config = dict(
    crop_scale_min=1,
    encoder_activation='relu',
    encoder_avg_pool_shortcut=False,
    decoder_block='basic',
    muon_scale='spectral',
    lr=0.03,
    adamw_weight_decay_other_params=0.05,
)
Rows from block 8 of the encoder of a small segmentation model, named by matrix and row number. Rows with one number belong to one channel. Each number is 50 + 15 x the weight over its row's rms, rounded and kept within 0 to 99. All counts start at 0.
After each channel's rows are labels from the 100 images, of 14848, where the channel reaches its highest value: "colour at peak" is the nearest of a few named colours to the mean colour under the peak; "strongest on" is what is common among them. Only what is clearly more common there than usual is listed. The data: aerial photos of the United States (SatlasPretrain). In brackets: how many of the 100.
# convs0: first 3x3 conv, stride 2 (encoder.blocks.8.convs.0.weight, 192x112x3x3, each kernel summed), inputs 0-111
# convs1: second 3x3 conv (encoder.blocks.8.convs.1.weight, 192x192x3x3, transposed, each kernel summed), outputs 0-95

convs0.15:38 50 50 33 56 24 40 62 73 64 53 59 41 75 45 59 54 40 68 37 53 57 22 43 44 50 38 39 18 49 41 36 26 42 50 50 27 33 34 36 39 44 31 82 67 74 75 43 77 13 18 42 30 50 58 64 33 43 49 32 56 45 41 50 72 40 42 46 38 40 47 51 33 58 47 58 46 31 38 11 44 40 47 68 51 29 46 71 44 68 71 55 58 40 52 63 34 45 50 69 64 64 80 37 54 44 67 54 68 75 64 50
convs1.15:51 50 50 40 42 47 25 32 56 32 60 70 62 37 59 29 43 77 61 39 40 41 53 56 52 78 51 44 35 37 79 69 58 51 17 44 78 64 08 57 43 47 38 46 56 46 59 55 47 72 51 67 48 49 71 42 54 55 35 46 89 36 56 46 69 40 53 72 40 43 52 15 37 52 60 38 60 66 47 72 40 41 34 74 35 54 38 45 64 54 65 38 40 69 56 43
colour at peak: grey (94)
strongest on: building (89)

convs0.170:29 60 48 55 57 38 27 49 84 23 63 34 66 47 17 69 41 32 41 88 59 37 65 43 51 57 55 36 80 16 58 78 35 53 35 67 60 74 54 31 44 36 60 56 51 48 43 40 58 41 43 66 65 38 80 54 50 50 69 48 34 56 37 45 46 32 22 48 52 49 49 39 49 60 57 53 31 23 65 62 68 41 58 32 60 53 59 35 71 35 58 69 38 15 40 73 37 43 67 38 63 59 41 55 36 34 34 54 52 56 36 34
convs1.170:40 39 06 65 50 22 40 48 63 49 40 20 41 29 60 41 37 59 45 58 67 43 64 59 48 51 36 36 48 57 74 67 48 29 41 60 46 54 39 44 60 58 75 36 64 41 57 45 55 36 39 37 69 57 54 46 45 49 68 50 67 29 46 30 39 34 56 62 26 55 68 53 55 51 43 50 44 56 61 70 49 52 26 46 46 55 58 51 58 55 44 30 49 57 22 56
colour at peak: pink (39)
strongest on: building (96)

convs0.7:60 34 72 44 63 37 42 39 56 23 52 47 39 55 39 54 60 40 53 55 23 63 54 39 43 29 29 45 54 40 52 19 70 63 27 45 55 51 12 35 33 44 62 62 53 29 56 43 45 41 63 46 65 81 26 65 44 45 36 47 33 29 55 54 26 58 42 30 23 34 38 29 30 46 70 72 41 43 65 39 62 36 45 62 54 58 28 41 87 33 41 48 56 35 51 52 73 70 56 79 76 57 58 36 47 32 50 40 56 53 37 81
convs1.7:23 33 48 34 47 36 06 41 36 34 28 29 44 22 50 43 52 44 47 56 33 42 49 22 30 52 35 46 70 54 40 61 43 44 27 63 43 49 50 21 44 60 46 61 70 16 61 47 44 58 37 21 26 27 24 43 33 35 56 45 59 39 61 37 41 63 41 41 33 63 44 39 48 40 34 47 61 68 09 61 39 52 39 28 63 39 36 49 19 30 55 41 08 47 41 38
colour at peak: white (42); pink (39)
strongest on: building (93)

convs0.137:38 28 52 28 57 53 42 52 39 73 19 72 58 31 30 50 41 44 37 47 44 74 36 32 42 63 46 32 45 59 58 63 44 72 36 38 49 38 57 49 68 50 72 29 45 51 55 54 66 52 25 67 51 49 64 32 59 54 32 56 64 70 31 36 53 34 46 76 50 29 38 58 86 18 33 75 42 36 56 22 63 44 29 43 74 66 48 39 37 59 44 56 30 36 34 29 41 36 63 48 34 55 52 54 99 46 43 58 33 40 46 49
convs1.137:49 44 36 47 53 36 41 58 22 84 58 47 54 47 44 76 26 51 28 54 41 67 37 44 42 30 26 50 37 52 44 36 38 63 59 44 48 35 30 53 46 42 67 44 54 61 44 43 37 30 60 33 62 64 61 43 32 39 39 44 51 39 32 21 68 83 25 57 50 34 44 41 66 42 61 68 26 65 35 47 54 42 42 33 21 67 42 36 51 51 50 41 70 49 65 52
colour at peak: pink (38)
strongest on: building (95)

convs0.149:63 38 37 41 52 36 44 37 84 54 44 31 59 66 27 80 83 48 55 61 46 54 48 27 30 62 51 53 55 63 56 47 27 32 31 45 40 89 66 36 52 43 55 24 40 32 33 61 57 78 43 47 63 57 44 34 47 30 49 67 65 47 40 60 45 54 30 23 76 55 58 49 57 68 44 32 32 48 74 32 40 56 64 26 45 26 32 50 77 43 27 47 27 30 43 36 32 54 42 56 48 32 45 56 31 36 30 54 32 69 40 58
convs1.149:41 26 30 58 47 48 41 40 56 67 79 47 46 55 64 89 61 73 48 29 60 38 86 33 43 55 65 49 33 66 51 60 50 59 52 50 61 37 75 55 25 46 44 52 79 27 52 37 62 46 54 18 99 56 23 41 38 55 37 63 53 65 36 53 56 47 66 34 30 54 39 24 53 59 66 56 39 40 23 37 46 55 54 50 54 56 40 48 49 26 66 57 74 55 61 47
colour at peak: grey (86)
strongest on: building (83)

convs0.102:42 16 43 56 60 62 82 43 52 36 27 47 69 16 48 48 51 63 40 54 38 42 70 56 62 79 59 65 46 62 33 50 48 39 66 44 45 54 67 58 37 64 41 40 46 45 33 30 39 63 57 58 29 29 77 39 46 82 44 35 34 37 40 37 37 43 50 66 51 52 44 65 82 45 38 72 56 56 28 52 35 50 69 18 41 68 42 51 54 89 26 53 46 79 43 65 59 66 51 45 53 41 39 44 62 70 29 38 55 38 54 84
convs1.102:53 52 69 56 51 40 89 63 49 51 60 63 64 42 34 30 54 60 64 65 49 60 52 43 26 68 35 48 34 59 57 44 48 78 35 49 58 37 77 95 61 46 33 57 69 43 55 50 44 52 69 44 51 61 51 42 61 71 49 71 53 44 53 55 37 73 45 67 47 21 45 64 79 31 76 38 30 49 27 42 67 32 51 68 65 40 58 44 59 26 52 68 52 44 44 65
colour at peak: pink (50)
strongest on: building (91)

convs0.72:63 65 83 41 61 38 77 50 47 72 33 56 56 40 43 30 33 13 46 62 65 39 28 44 49 54 55 39 34 69 29 26 73 71 60 76 42 34 42 32 56 62 45 25 04 57 43 54 28 59 35 26 81 52 64 45 43 48 41 54 53 41 59 74 44 47 25 47 34 38 51 63 68 39 39 69 27 25 49 62 61 53 59 39 36 49 38 67 36 47 37 58 56 36 64 36 31 34 36 46 46 51 61 65 54 36 24 41 45 52 45 60
convs1.72:50 39 30 35 36 52 63 65 41 69 41 34 69 82 59 49 61 74 25 42 44 39 46 53 85 14 69 59 77 45 49 46 42 41 46 43 67 46 57 65 56 54 55 63 38 60 27 57 40 44 57 56 68 45 40 52 33 53 37 48 59 44 47 63 39 64 45 19 44 28 62 15 47 40 37 22 41 57 43 44 69 70 35 63 29 68 61 60 16 52 51 57 25 44 71 52
colour at peak: pink (38)
strongest on: building (98)

convs0.177:48 62 64 42 56 57 56 60 62 32 24 59 49 61 39 50 37 30 40 59 49 51 48 48 45 29 42 58 75 62 33 29 51 42 50 71 55 41 38 58 69 39 66 50 70 68 18 50 30 44 29 67 23 45 26 36 29 42 31 33 64 22 49 51 26 45 30 51 34 37 44 09 58 63 60 51 42 42 54 42 28 41 42 47 89 66 16 82 44 44 37 55 61 35 58 58 27 44 49 78 71 66 56 44 64 44 44 70 51 37 48 64
convs1.177:51 38 45 38 30 60 29 38 59 48 60 41 39 45 64 71 46 48 54 87 25 40 29 39 32 32 29 52 60 57 63 46 22 61 18 46 49 38 70 41 47 58 39 70 43 53 58 62 41 29 70 42 41 54 11 54 75 32 57 64 47 58 41 62 44 48 42 16 49 38 46 32 59 38 51 36 50 30 25 43 41 90 11 67 60 37 38 64 51 71 63 50 54 42 57 45
colour at peak: pink (34)
strongest on: building (94)

convs0.182:63 68 64 50 61 21 58 45 48 40 70 63 42 36 40 57 20 58 68 31 46 39 58 59 58 36 79 72 65 50 34 71 49 60 54 54 43 25 41 54 55 31 56 40 14 28 70 29 49 42 21 10 74 52 26 22 56 44 38 52 55 20 46 44 52 42 33 46 55 52 83 39 19 37 53 48 33 43 50 37 51 58 58 38 41 49 42 72 29 76 53 70 65 55 70 74 40 47 57 61 40 60 38 38 56 49 46 45 66 40 54 38
convs1.182:58 23 55 40 48 56 35 38 34 56 47 46 51 69 45 61 54 62 44 51 27 45 31 35 78 46 75 48 29 51 40 26 30 29 30 21 56 51 39 61 56 34 61 55 16 55 43 52 37 61 61 66 56 39 53 51 48 42 59 58 38 40 44 56 36 42 38 59 69 39 26 37 52 38 34 30 27 53 45 67 62 36 23 37 67 60 40 34 42 56 13 47 00 27 44 53
colour at peak: pink (31)
strongest on: building (93)

convs0.140:56 55 75 40 76 57 85 36 81 51 45 31 29 53 61 22 50 43 36 54 65 47 61 45 51 50 40 50 66 53 44 38 51 49 39 58 54 75 47 38 45 51 39 72 24 57 64 53 60 41 72 35 51 60 38 30 48 31 52 46 41 60 40 63 69 21 28 39 39 22 19 28 56 17 57 46 49 26 97 52 81 41 42 29 43 66 78 57 49 49 44 62 42 44 62 48 47 48 59 33 53 66 48 23 47 39 47 62 44 63 55 67
convs1.140:46 60 50 46 44 66 59 67 46 66 36 59 56 53 60 45 37 60 43 48 71 54 50 61 37 50 44 40 69 28 52 65 39 76 34 59 70 47 64 64 48 76 64 48 57 52 48 33 27 55 69 56 51 36 16 53 82 55 75 54 69 58 35 52 34 69 37 39 48 68 93 08 50 35 52 60 41 68 40 67 44 64 46 27 48 34 54 52 88 36 58 29 36 43 74 36
colour at peak: pink (27)
strongest on: building (99)

convs0.115:38 47 38 24 71 55 50 57 33 43 36 45 40 52 37 52 42 62 41 50 46 50 58 58 17 54 23 59 48 26 29 57 47 66 60 58 62 77 60 43 51 37 43 68 42 57 40 70 44 18 61 42 76 37 51 43 69 71 49 45 31 24 36 29 24 58 27 76 48 26 41 59 32 67 63 65 64 45 31 50 48 53 30 44 69 35 36 67 66 37 72 91 39 36 55 38 38 45 67 43 42 68 17 50 28 62 50 66 68 57 52 43
convs1.115:43 69 41 39 66 48 40 52 32 69 69 53 53 48 55 60 45 57 48 68 30 61 58 48 43 58 28 33 69 54 31 61 48 59 29 48 32 57 57 55 57 52 47 46 45 69 48 62 31 53 26 60 30 27 58 55 53 52 09 72 46 32 68 68 48 58 29 50 41 42 52 51 34 22 43 65 20 36 65 42 50 76 49 58 65 03 58 63 47 44 55 40 63 22 31 50
colour at peak: pink (35)
strongest on: building (95)

convs0.141:55 57 43 35 64 40 41 84 68 55 88 54 64 51 54 22 69 28 48 42 51 66 46 62 66 29 45 50 46 49 49 49 67 62 59 61 43 33 35 67 57 40 53 51 72 47 74 66 53 44 49 69 73 78 63 60 58 60 64 76 86 68 47 82 58 68 66 56 48 54 43 81 44 68 63 50 63 58 72 56 63 77 44 77 50 61 56 54 55 45 59 49 52 47 67 76 52 46 64 56 34 48 40 27 68 61 65 82 52 65 45 21
convs1.141:23 54 28 35 32 53 28 35 53 47 52 47 52 46 87 59 44 33 13 31 30 38 41 67 62 51 62 54 38 81 38 67 48 67 61 33 33 48 60 35 49 55 38 52 27 52 54 78 78 73 58 66 68 33 42 69 71 48 48 70 36 85 62 40 39 59 49 35 60 99 38 33 42 64 24 31 64 22 60 39 50 27 44 19 48 42 42 59 52 48 20 68 34 52 30 48
colour at peak: grey (87)
strongest on: building (96)

convs0.11:64 75 64 37 65 12 37 33 34 40 34 59 18 33 49 51 66 37 29 49 36 47 52 53 74 41 37 30 47 51 20 21 59 59 77 35 46 24 31 42 42 44 54 42 40 42 42 58 41 57 59 36 66 40 54 32 52 52 47 49 51 54 62 46 23 59 27 72 49 55 57 43 40 33 20 51 78 39 34 40 51 51 50 49 54 70 69 44 36 46 33 55 31 71 57 73 27 67 28 77 45 56 28 58 28 43 59 28 61 52 36 69
convs1.11:66 26 59 52 42 46 49 60 44 63 34 58 47 45 59 64 78 34 38 51 47 20 50 83 38 48 53 43 45 56 47 42 57 20 20 47 60 65 56 54 32 46 44 36 56 64 38 37 51 80 48 64 17 44 67 51 30 36 54 45 45 51 62 47 56 20 78 54 57 64 57 29 44 71 54 00 37 35 44 61 49 44 48 31 45 44 52 75 49 49 38 59 02 41 41 33
colour at peak: pink (28)
strongest on: building (77)

convs0.4:49 84 50 69 72 43 51 45 50 51 63 26 26 66 33 50 28 25 40 51 65 39 39 55 45 71 25 50 42 71 58 25 57 50 56 44 49 54 33 68 58 33 41 38 74 43 62 79 59 45 65 49 40 48 47 34 18 42 39 56 40 39 86 82 49 35 41 57 22 21 57 32 46 46 63 33 35 51 22 58 64 55 36 40 48 25 47 61 56 57 53 32 58 52 43 28 34 32 46 71 88 64 42 52 31 43 62 36 54 53 52 43
convs1.4:60 61 35 36 31 50 20 40 51 57 62 39 53 57 43 31 48 57 45 45 20 56 50 55 46 47 60 63 65 22 35 78 40 50 61 37 34 49 51 36 47 18 41 69 37 86 59 32 72 35 64 39 21 46 63 47 47 48 65 46 52 69 28 50 32 46 49 36 57 29 56 23 36 25 39 41 62 53 41 35 31 71 68 30 44 34 17 53 32 56 60 32 36 48 71 64
colour at peak: grey (91)
strongest on: building (91)

convs0.138:62 65 27 54 58 38 58 30 75 52 27 47 75 72 54 38 25 37 31 62 26 56 57 55 43 59 67 54 58 63 35 40 23 36 63 43 40 48 23 51 20 54 40 49 55 63 71 44 51 34 32 46 39 34 31 19 43 54 52 34 44 48 85 38 37 31 76 49 24 35 58 43 56 47 44 50 39 35 32 20 55 49 41 32 43 49 57 61 39 35 86 52 55 72 77 37 38 56 24 65 48 71 62 44 44 36 25 43 43 53 34 46
convs1.138:48 62 52 49 54 43 63 54 50 05 59 66 64 55 51 21 59 40 61 51 66 37 57 62 44 34 60 64 58 54 47 75 41 60 46 27 40 44 35 79 69 66 30 41 53 49 63 16 42 45 70 64 44 45 44 42 42 46 50 55 46 25 70 59 50 24 34 53 61 49 37 24 41 27 48 38 52 64 29 72 37 36 63 45 43 44 42 28 85 55 54 26 56 79 63 40
colour at peak: grey (88)
strongest on: building (83)

convs0.30:51 50 53 42 54 53 56 49 57 36 37 36 50 30 58 40 67 45 50 70 52 53 45 64 68 39 64 82 40 46 33 42 53 33 69 64 34 35 65 48 45 58 36 51 40 41 49 29 52 52 63 82 52 32 74 74 47 36 64 81 41 40 70 17 52 40 28 61 53 90 43 85 26 59 35 50 50 65 66 26 36 56 35 46 63 57 69 77 88 58 46 37 59 72 43 27 48 43 56 63 69 55 59 38 40 38 79 48 62 36 43 57
convs1.30:39 65 70 51 58 41 25 46 11 86 81 64 39 49 65 34 26 24 45 32 44 30 51 57 34 75 33 35 42 50 46 52 63 78 67 47 61 31 60 48 31 61 09 50 37 53 80 36 65 59 50 44 36 59 26 43 35 62 27 70 31 24 47 33 62 29 57 49 51 54 65 62 67 54 55 38 34 38 66 56 53 32 47 49 47 49 49 61 55 58 69 51 41 65 51 20
colour at peak: grey (87)
strongest on: building (86)

convs0.160:53 66 38 63 58 62 72 41 57 49 39 42 46 38 51 63 44 40 15 32 44 69 24 49 36 62 68 52 12 25 24 27 36 68 57 56 91 34 67 79 66 35 50 27 24 32 37 61 60 40 35 29 48 37 62 59 43 62 50 61 63 41 55 51 59 44 35 53 43 48 53 35 67 58 37 35 62 30 38 42 46 65 57 55 20 64 45 48 47 62 41 63 50 27 43 53 19 72 43 48 31 51 66 75 46 55 58 30 38 43 44 72
convs1.160:56 39 24 45 39 62 51 58 63 44 51 82 43 27 36 38 43 34 49 54 65 39 48 60 62 35 47 52 42 30 17 38 47 68 40 38 53 26 62 41 32 64 69 40 47 33 37 58 25 34 43 37 35 75 60 57 26 50 48 45 64 24 61 65 66 64 23 62 36 45 42 55 58 49 51 02 21 59 53 49 48 52 50 44 39 33 46 92 26 28 38 52 27 36 55 27
colour at peak: pink (48)
strongest on: building (92)

convs0.172:47 62 56 30 39 35 46 56 59 75 38 42 67 38 34 50 56 36 40 51 52 51 63 44 47 62 32 28 80 39 33 43 39 65 42 85 51 29 65 29 73 67 46 51 44 33 68 53 27 52 52 44 85 62 56 38 68 37 40 30 14 37 34 59 42 41 48 15 42 36 60 48 29 60 36 59 38 35 38 72 66 32 51 33 32 79 46 51 58 53 14 44 42 36 54 32 71 31 57 34 43 39 68 55 26 42 64 46 36 65 47 62
convs1.172:27 31 13 69 30 39 75 47 44 42 33 51 41 63 35 47 37 46 21 39 49 27 55 41 52 32 47 36 50 78 44 43 54 37 53 40 50 52 45 27 31 39 54 40 33 66 56 48 50 16 59 35 71 53 36 40 57 41 22 65 44 25 62 35 23 51 37 41 34 39 53 36 40 35 45 59 63 49 55 53 64 51 33 64 59 66 53 33 58 53 45 43 68 47 52 34
colour at peak: pink (28)
strongest on: building (94)

convs0.49:50 49 78 31 67 52 64 48 57 59 28 40 46 23 23 47 45 71 31 54 51 56 41 39 37 61 56 46 65 61 72 50 41 37 42 53 71 37 70 43 69 69 40 43 47 29 59 57 66 28 56 33 56 29 68 48 56 76 25 57 59 38 47 31 70 35 48 36 44 51 50 40 36 65 49 44 31 48 17 50 76 49 76 63 34 57 52 42 62 99 36 52 30 54 34 64 53 54 65 47 34 58 51 39 31 56 35 20 76 41 78 39
convs1.49:42 40 46 43 58 49 79 41 47 34 48 64 46 58 32 48 51 41 32 41 38 42 59 51 41 66 44 33 53 38 62 30 58 54 68 51 55 30 44 67 42 60 63 30 32 14 40 60 37 24 75 57 55 71 39 36 44 51 20 52 45 38 32 36 50 67 18 55 71 44 56 48 83 24 44 57 33 44 34 35 41 71 34 43 47 23 44 28 58 41 51 50 65 03 64 37
colour at peak: pink (38)
strongest on: building (95)