Rows from block 2 of the decoder of a small segmentation model, named by matrix and row number. Rows with one number belong to one channel. Each number is 128 + 24 x the weight over its row's rms, rounded and kept within 0 to 255. All counts start at 0. After the name is the row's rms in percent of the matrix's.
After each channel's rows are labels from the 100 images, of 14848, where the channel reaches its highest value: "responds to" is what is common among them; "peak on" is the class under the peak. Only what is clearly more common there than usual is listed. The data: aerial photos of the United States (SatlasPretrain).
# convs0: first 3x3 conv (decoder.decb.0.0.convs.0.weight, 144x144x3x3, each kernel summed), inputs 0-71
# convs1: second 3x3 conv (decoder.decb.0.0.convs.1.weight, 144x144x3x3, transposed, each kernel summed), outputs 0-71

convs0.93 099 [151 120 140 134 116 122 152 118 104 113 170 159  86 106 140 130 101 127 133 105 151 117 132 116 130  92 115  97 112 137 141 120 114 185 124 125 116 125  92 145 105 143 115 126 170 144 127 155 141 151 147 133 110 126 115 138 104 188 136 151 122 132 184 157 113 109 153 164 112 150 124 131]
convs1.93 101 [119 162 106 104 140 122 132 142 187 120 137 103 167 151  84 142 169  81 128 121  92 127 134 150 100 169 146 136 153 135 130  87 115 133 141 179 146 130 133 148 158 125 113  90 101 121 119 120 125 142  89 133 129 136 117 115 153  54 133 107 147 100 115  89 140 164 144  96 142 111 138 137]
responds to: crop field
peak on: crop field

convs0.133 099 [114 133 108 146  84 123 119 109 113 129 175  83 114 151 119 104 131 118 117 132 116 122 151 153 144 155  61 113 125 132 143 118 103 189  83 127 140 144  94 123  64 156 148 140 102 132 140 166 121 140 104 146 117 132 106 110 147 119 101 133 142 101 123 139 135 129 126 144 151  98 119  86]
convs1.133 096 [ 99 113 134 114 118 134 129 117 139 107 114 156 136  87 135 159 143 153 133 112 105 126 111 115 134 112 148 136 124 138 140 111 138 116 180 103 121 144 127 113 155  67 109  78 147 128 109  96 135 112 121 106 130 104 162  98 156 167 150 173  89 153 142  92 130 120 143 118 159 135 132 162]
responds to: crop field
peak on: crop field

convs0.97 092 [121 166 112 183 186 117 103 151 131 130 109  92  77 154  90 134 128 165 101 139  98 136 123 111 128  81  89 136 166 134 113  95 152 123 109 161 121 113 162  96 103 162 114 144 146 131 144 153 138 114 127 156 107 135 114 107 109 111 126 130  95 102  91 106 124 172 128 150 151 169 110 140]
convs1.97 088 [129 133 174  97  86 137 138 158 114 131 155 119 195  87 171 147 134 118 120 110 129 160 149 125  99 132 151 131 125 105 138 122 146  98 167 120 101 135  99 187 150  89 138 123 138 155 114 143 117 122 155 108 170 147 146 135 140 127 151 119 138 123 124 146 126  75 102 105 145 131 138 119]
responds to: crop field
peak on: crop field

convs0.89 117 [151 120 150 103 110 114  99  84 154 139 134 119 155  87 140 115 138 107 141 134 123 157 114 108 173 127 129 122 137 144  94 136 131 104 112 143 175 107 145  80 126 160 154 134 120  92 122 139 136 115 158 131 126 157 102 130 110 123  94 191 131 126 132 153 106 131 132 131 148  96 204 119]
convs1.89 112 [115 149 105 143 142 109 129 166 148 105 140 110 131 128 123 100 109 148 127 132 156  58 127 151 103 151 126 128 164 129 141 157 128 171 145 123  97 170 114 118 101 102 154 131 120 166 119 124  90 144 103 112 104  91 142 118 124 149 167 119 176 141 141 134 106 105 112 108  89 136 118 144]
responds to: building
peak on: building

convs0.138 086 [135 143 157 179 152 151 156 136 144 144 156 146  79 148 147 204 150 142 110 108 100  98  98 127  92 126  74 110 113 108 125 105 124 110 133 113 139 106 149 128 165 129 113 133 115 127  94 141 114 154 157 170  97  88 160 129 129 115 129 147 127 102 123 166 160 126 127  85  98 120  91 110]
convs1.138 098 [128 124 150  59 150 150 109 121 138 148 135 136 146 136 153 104 132 168 158 133 149 146 150 109 111 142 159 160 141 128 113 106 124 142 132 140 113 110 115 146 129 142 136 165 143 114 129 151 147 106 143 115 104 130 102 109 126 160 146 125 154 102 114  86  90 101 132 176 160 119 166 137]
responds to: crop field
peak on: crop field

convs0.46 085 [124 151 145 192 164 152 168 197 167 153 143  99 171 149 154 111 109 160 133 138 134 174 115 111 137 127 137 109 141 147 103 133 120  86 114 124 119  80 125 136 119 113 134 160 122 122 141 145 117 100 170 126 174 119 119  97 111 116 154  94 164 164 134  85 114  87 122 160 138  77 140 172]
convs1.46 091 [134 152 110 108 112  89 130 114  85 140 106 145  78 134 111 132 144 109 147 109  86 126 154 128 109 114  89 130 118 138 146  93 163 145 123 128 139 170 116 116 120 153 163 117 129 134 150 153 134 118 111 150 107 139 193 154 128 122 127 148  97  57 116 153 123 194 121  92 110 163 105 105]
responds to: crop field
peak on: crop field

convs0.100 087 [132 106 148 161  95 140 112 107 147 108 124 116  87 169 120  76 134 147 127 144  99 157 131 113 135 150 127 144  71 100 150  51 158 119 137 124 139 117 155 219 160 143 130 130 131  82 127 136 130 145 137 131 137 143 127 108 115 125  93 112 128 137 141 115  90 123 100 114 176 153 138 113]
convs1.100 104 [ 85 143 125 171 162 118 154 149 155  94 163 112 135 133 112 147 109  85 123 108 104 117 156 125 109 127 129 141 136 130 110 118  95 144 130 151 124 113 163 147 157  98 110 156 107 164 134 124 171 121 162 125  97 167 143 176 138  68 144 118 121 104 108 125 126 104 160 151  80 118  87 104]
responds to: building
peak on: building

convs0.7 127 [144 121 125 121 172 105 150  54 119 128  97 143 196 152 124 140 111 160 120 153 129 125 108 131 105 141 131 132 130 129  76  91 106 136 124 113 125 153 155 154 146 111 143  92 129 145 165  91 142 130 109 115 150 110 123 122 121 129 116 160 125 109 155  95 151 125  81  90 149 163 133 110]
convs1.7 093 [113 163 165 170 147 149  92 152 148 151 115 101  56 120 125  94 120 121 156 164 127 105 141 119 150 138 127 149 172 123 125 159  96 174 134 143 147 120 151 101 134 143 141 144 129 103 123 108 138 156 144 140 105 138 125 112 155 152 147 116 122 160  74 123 113 151 167 130 113 148 110 147]
responds to: building
peak on: building

convs0.111 075 [ 82 138 135 146 113 146 159 103 133 140 122 125  79 133 147 127 109 155 112 114 117 156 158 128 131 123 107 140 164 151 143 135 150  88 153 162 128 168 128 147 166 138 153 117 164 124 128 113 126 155 119 114 154 129 149 112 129 151 136 147 145 101 107 145  76 147 123 163 131 122 126 163]
convs1.111 084 [139 135 151 110 143 124 143 171 129  78 138 114 133 133 121 123  73  42 112 122 166 114 111 126 116 123 150 144 133 101 101 134 132 144  95  93 129 104 135 128 110 104 139 126 105 127 124 127 162  80 154 140 108 126 105 166  97  79 115 150 112 111 104  89 136 116 123  92  92  99 139 110]
responds to: building
peak on: building

convs0.96 103 [126 162 121 188 121 159 137 177 122  91  95 101 104 111 141 135 145 152 134 126 137 150  55 127 112 113  97 132 130 127 133 110 109 166  95 114  78 108 134 113 140 149 120 126 113 147 153 149 141 134 143 137 124 146 109 127 142 152 116 107 125 130 141 155 129 101 127 202 121 132  89 108]
convs1.96 090 [147 109 162 120 159 132  97 115 149 128 130 161 202 152 118 130 139 159 148 155 119 110 144 133 124 134 165 112 113 154 132 147 150  70 132 157 113 167 110 143 151  74 122 113 143 101 125 114 138 142 139 122 124 148 145 111 135 141 133 106  74 109  85 118 106 152 116 129 112 131 146 147]
responds to: crop field
peak on: crop field

convs0.0 102 [122 153 119  84  90 137 128 120 112  96  99 137 120 107 124 113 125  85 122 128 184 149 139 106  94 115 132 108 110 144 125 132 157 151 133 147 128 157 126 128  97 161 137 141 146 135 149 137 128 131 158 127  97 121 128 124 105 103 119  94 109 141  75 110 102 133 131 136 131 165 119 122]
convs1.0 115 [106 116 122 185 131 132 129 103 162 137 164 111 112 132 154 151 159 167 131 108 106 124 132 160 169 153 130 137 125  87 129  94 120 131  98  91 116 107 150 103 111 105 105 111 112 130  97 145 123 139 104 117 148 122 140 154 139 192 168 142 114  91 187 115 143  89 108 113 164 140 144 147]
responds to: crop field
peak on: crop field