python train.py --translate=0.06 --encoder_activation="relu" --encoder_depths=[4, 4, 4] --encoder_avg_pool_shortcut=false --encoder_widths=[64, 112, 192] --decoder_norm="groupnorm" --decoder_activation="leaky_relu" --decoder_dropout=0.1 --decoder_attention=false --residual_init="none" --orthogonalizer="newton_schulz_5" --max_grad_norm=0.5 --max_steps=6400
Rows from block 8 of the encoder of a small segmentation model, named by matrix and row number. Rows with one number belong to one channel. Each number is 500 + 50 x the weight over its row's rms, rounded and kept within 0 to 999. All counts start at 0. Numbers have three digits each.
After each channel's rows are labels from the 100 images, of 14848, where the channel reaches its highest value: "responds to" is what is common among them. Only what is clearly more common there than usual is listed. The data: aerial photos of the United States (SatlasPretrain). In brackets: how many of the 100.
# convs0: first 3x3 conv, stride 2 (encoder.blocks.8.convs.0.weight, 192x112x3x3, each kernel summed), inputs 0-111
# convs1: second 3x3 conv (encoder.blocks.8.convs.1.weight, 192x192x3x3, transposed, each kernel summed), outputs 0-95

convs0.103:507496460532479574496533519482491507554574472428514580602553516439534475532558514498447559432433521428533521465407594454589459492591481565481588580540550556461407415573476507512500532521493456522482433444427466610500507535506473473526468448420466503489554546613490489516517455574451483530444562508528438515450478460521380540486518437531
convs1.103:537503491591525437444534434384504534462495455448511547506503528567499428435445464481498492491382552649520515520496453403540486460493562516528485512470511443551536566565462454534499456558475545525484594357499542436514518557553572533487538450535470553617510487494573404494536597537558516486
responds to: building (93)

convs0.92:479510487502501572444555517495530537583541479404539423447487461527545510485462542512489424481445491548559578476479433480455483455597526488461530505478512494469507503481469597574502498487528541607544394510503533578471546447444472476491533496531468514398549426545418504487533433587487390398549547365570439543525535419515434444436496525534
convs1.92:438564500525433546429464477424508518537492503499503533486477472419511430517474459514531547540463488476575484522497443433495438484445538460443449503556521477505514491500534477467438459446494479580528507503451571550574584523568513457541490454498431472545430548433488408512544495521498530565
responds to: building (97)

convs0.155:580478517468475385519550679451433496590420474541486495473474416469593543496511572571468435529455488466524448544491512482397481485451448529371519440565486437512547430503445465497505525505512490520506509593479471509577470508450497474458472456508477529506490506479519514490424517464518463409398423539523436453461445440529447567417500455515
convs1.155:487505573482547513688434519515596571503474492564560488447516530548548489524548463539455508495590506533429396433431549547452510436498552524482558492493573529595520447479530522396493453529502487508508453523473491612436432494452552422490502505497417492544499473466465541497510462545475476461
responds to: building (86)

convs0.26:501480532529451519515515538569462423418535487458568475471566474490441483616537539471565444527396528487515474500450492546532497415545515471495500519488517518462452439458510468522504516445472573582421475392401496515450528399572421447531463596547467537440488606436490471532446399556527465483451547536497572570422416472566471434532496514527
convs1.26:533526481558442428503595533323491474400524481362441570535467526541542404486537415494470447479524532584483485616588595450490450659483602596532514451461506432533516437464439489474507521450545528522511522517505553446522479507501526513548536520535520539565495447396546485459451508406502549470
responds to: building (99)

convs0.82:491499506485455515568468500545531542540585494493606426527450499574465454525392533407494514501532479526472503606469515531433552603514531486529501578520428469483453458587515477505477536544513488388473520533441420473582603577552466568521522476427455612504426453493490519464470588464505430569578524520571439510471542485463484429585504530508
convs1.82:465513487411537489376552511446482470522395555456488454509418452453437459443549486492461537572461523504555517468465480548476482462504477358489430402513491424398545449524549419446441434523520557518528501560504494482565447515488543563508443467469491430497531476490518441447446477441475518597
responds to: crop field (35)

convs0.119:525485510498493557550463576493415568520534577527507554529564512521492522519449441515416507556433489487530564471477471522479485431483590434465411460508512432554488616477492583532485613477535447487451547430477471507454448482571514559545530493405510528566487439492508460439492501513385474484492404462531571427520523506558465517504527442682
convs1.119:572496398591556515442492479493512500480500540483538437574601514504447538357509548546505526451469485537481507435440508510507534497512621491431576560544545471478471501506535468519496565521440495546569446580512533529535481531575594510523478466496501479448461429544479414497592422482461451477
responds to: building (75)

convs0.91:484510418487448491441468520479520509445565482534525537432487493544551494516449491485433431479479474544503483501578471410516504504565502592491445528449487446485550462497427477491485409506398446426472460454518424491601446512440543486459426458542470486457477496363562586478518640491519461506518458405399427439444501491545414547496406455503
convs1.91:488487520494575513516547542553545495536527471468502426476520432536468456473511448504521592618491461416454568406462550479503492507496522513471537364462474490508452484520468453400478493530544455491463555529596449555541504532530615441465452513402462494542504503526476474487503427493547485493
responds to: building (98)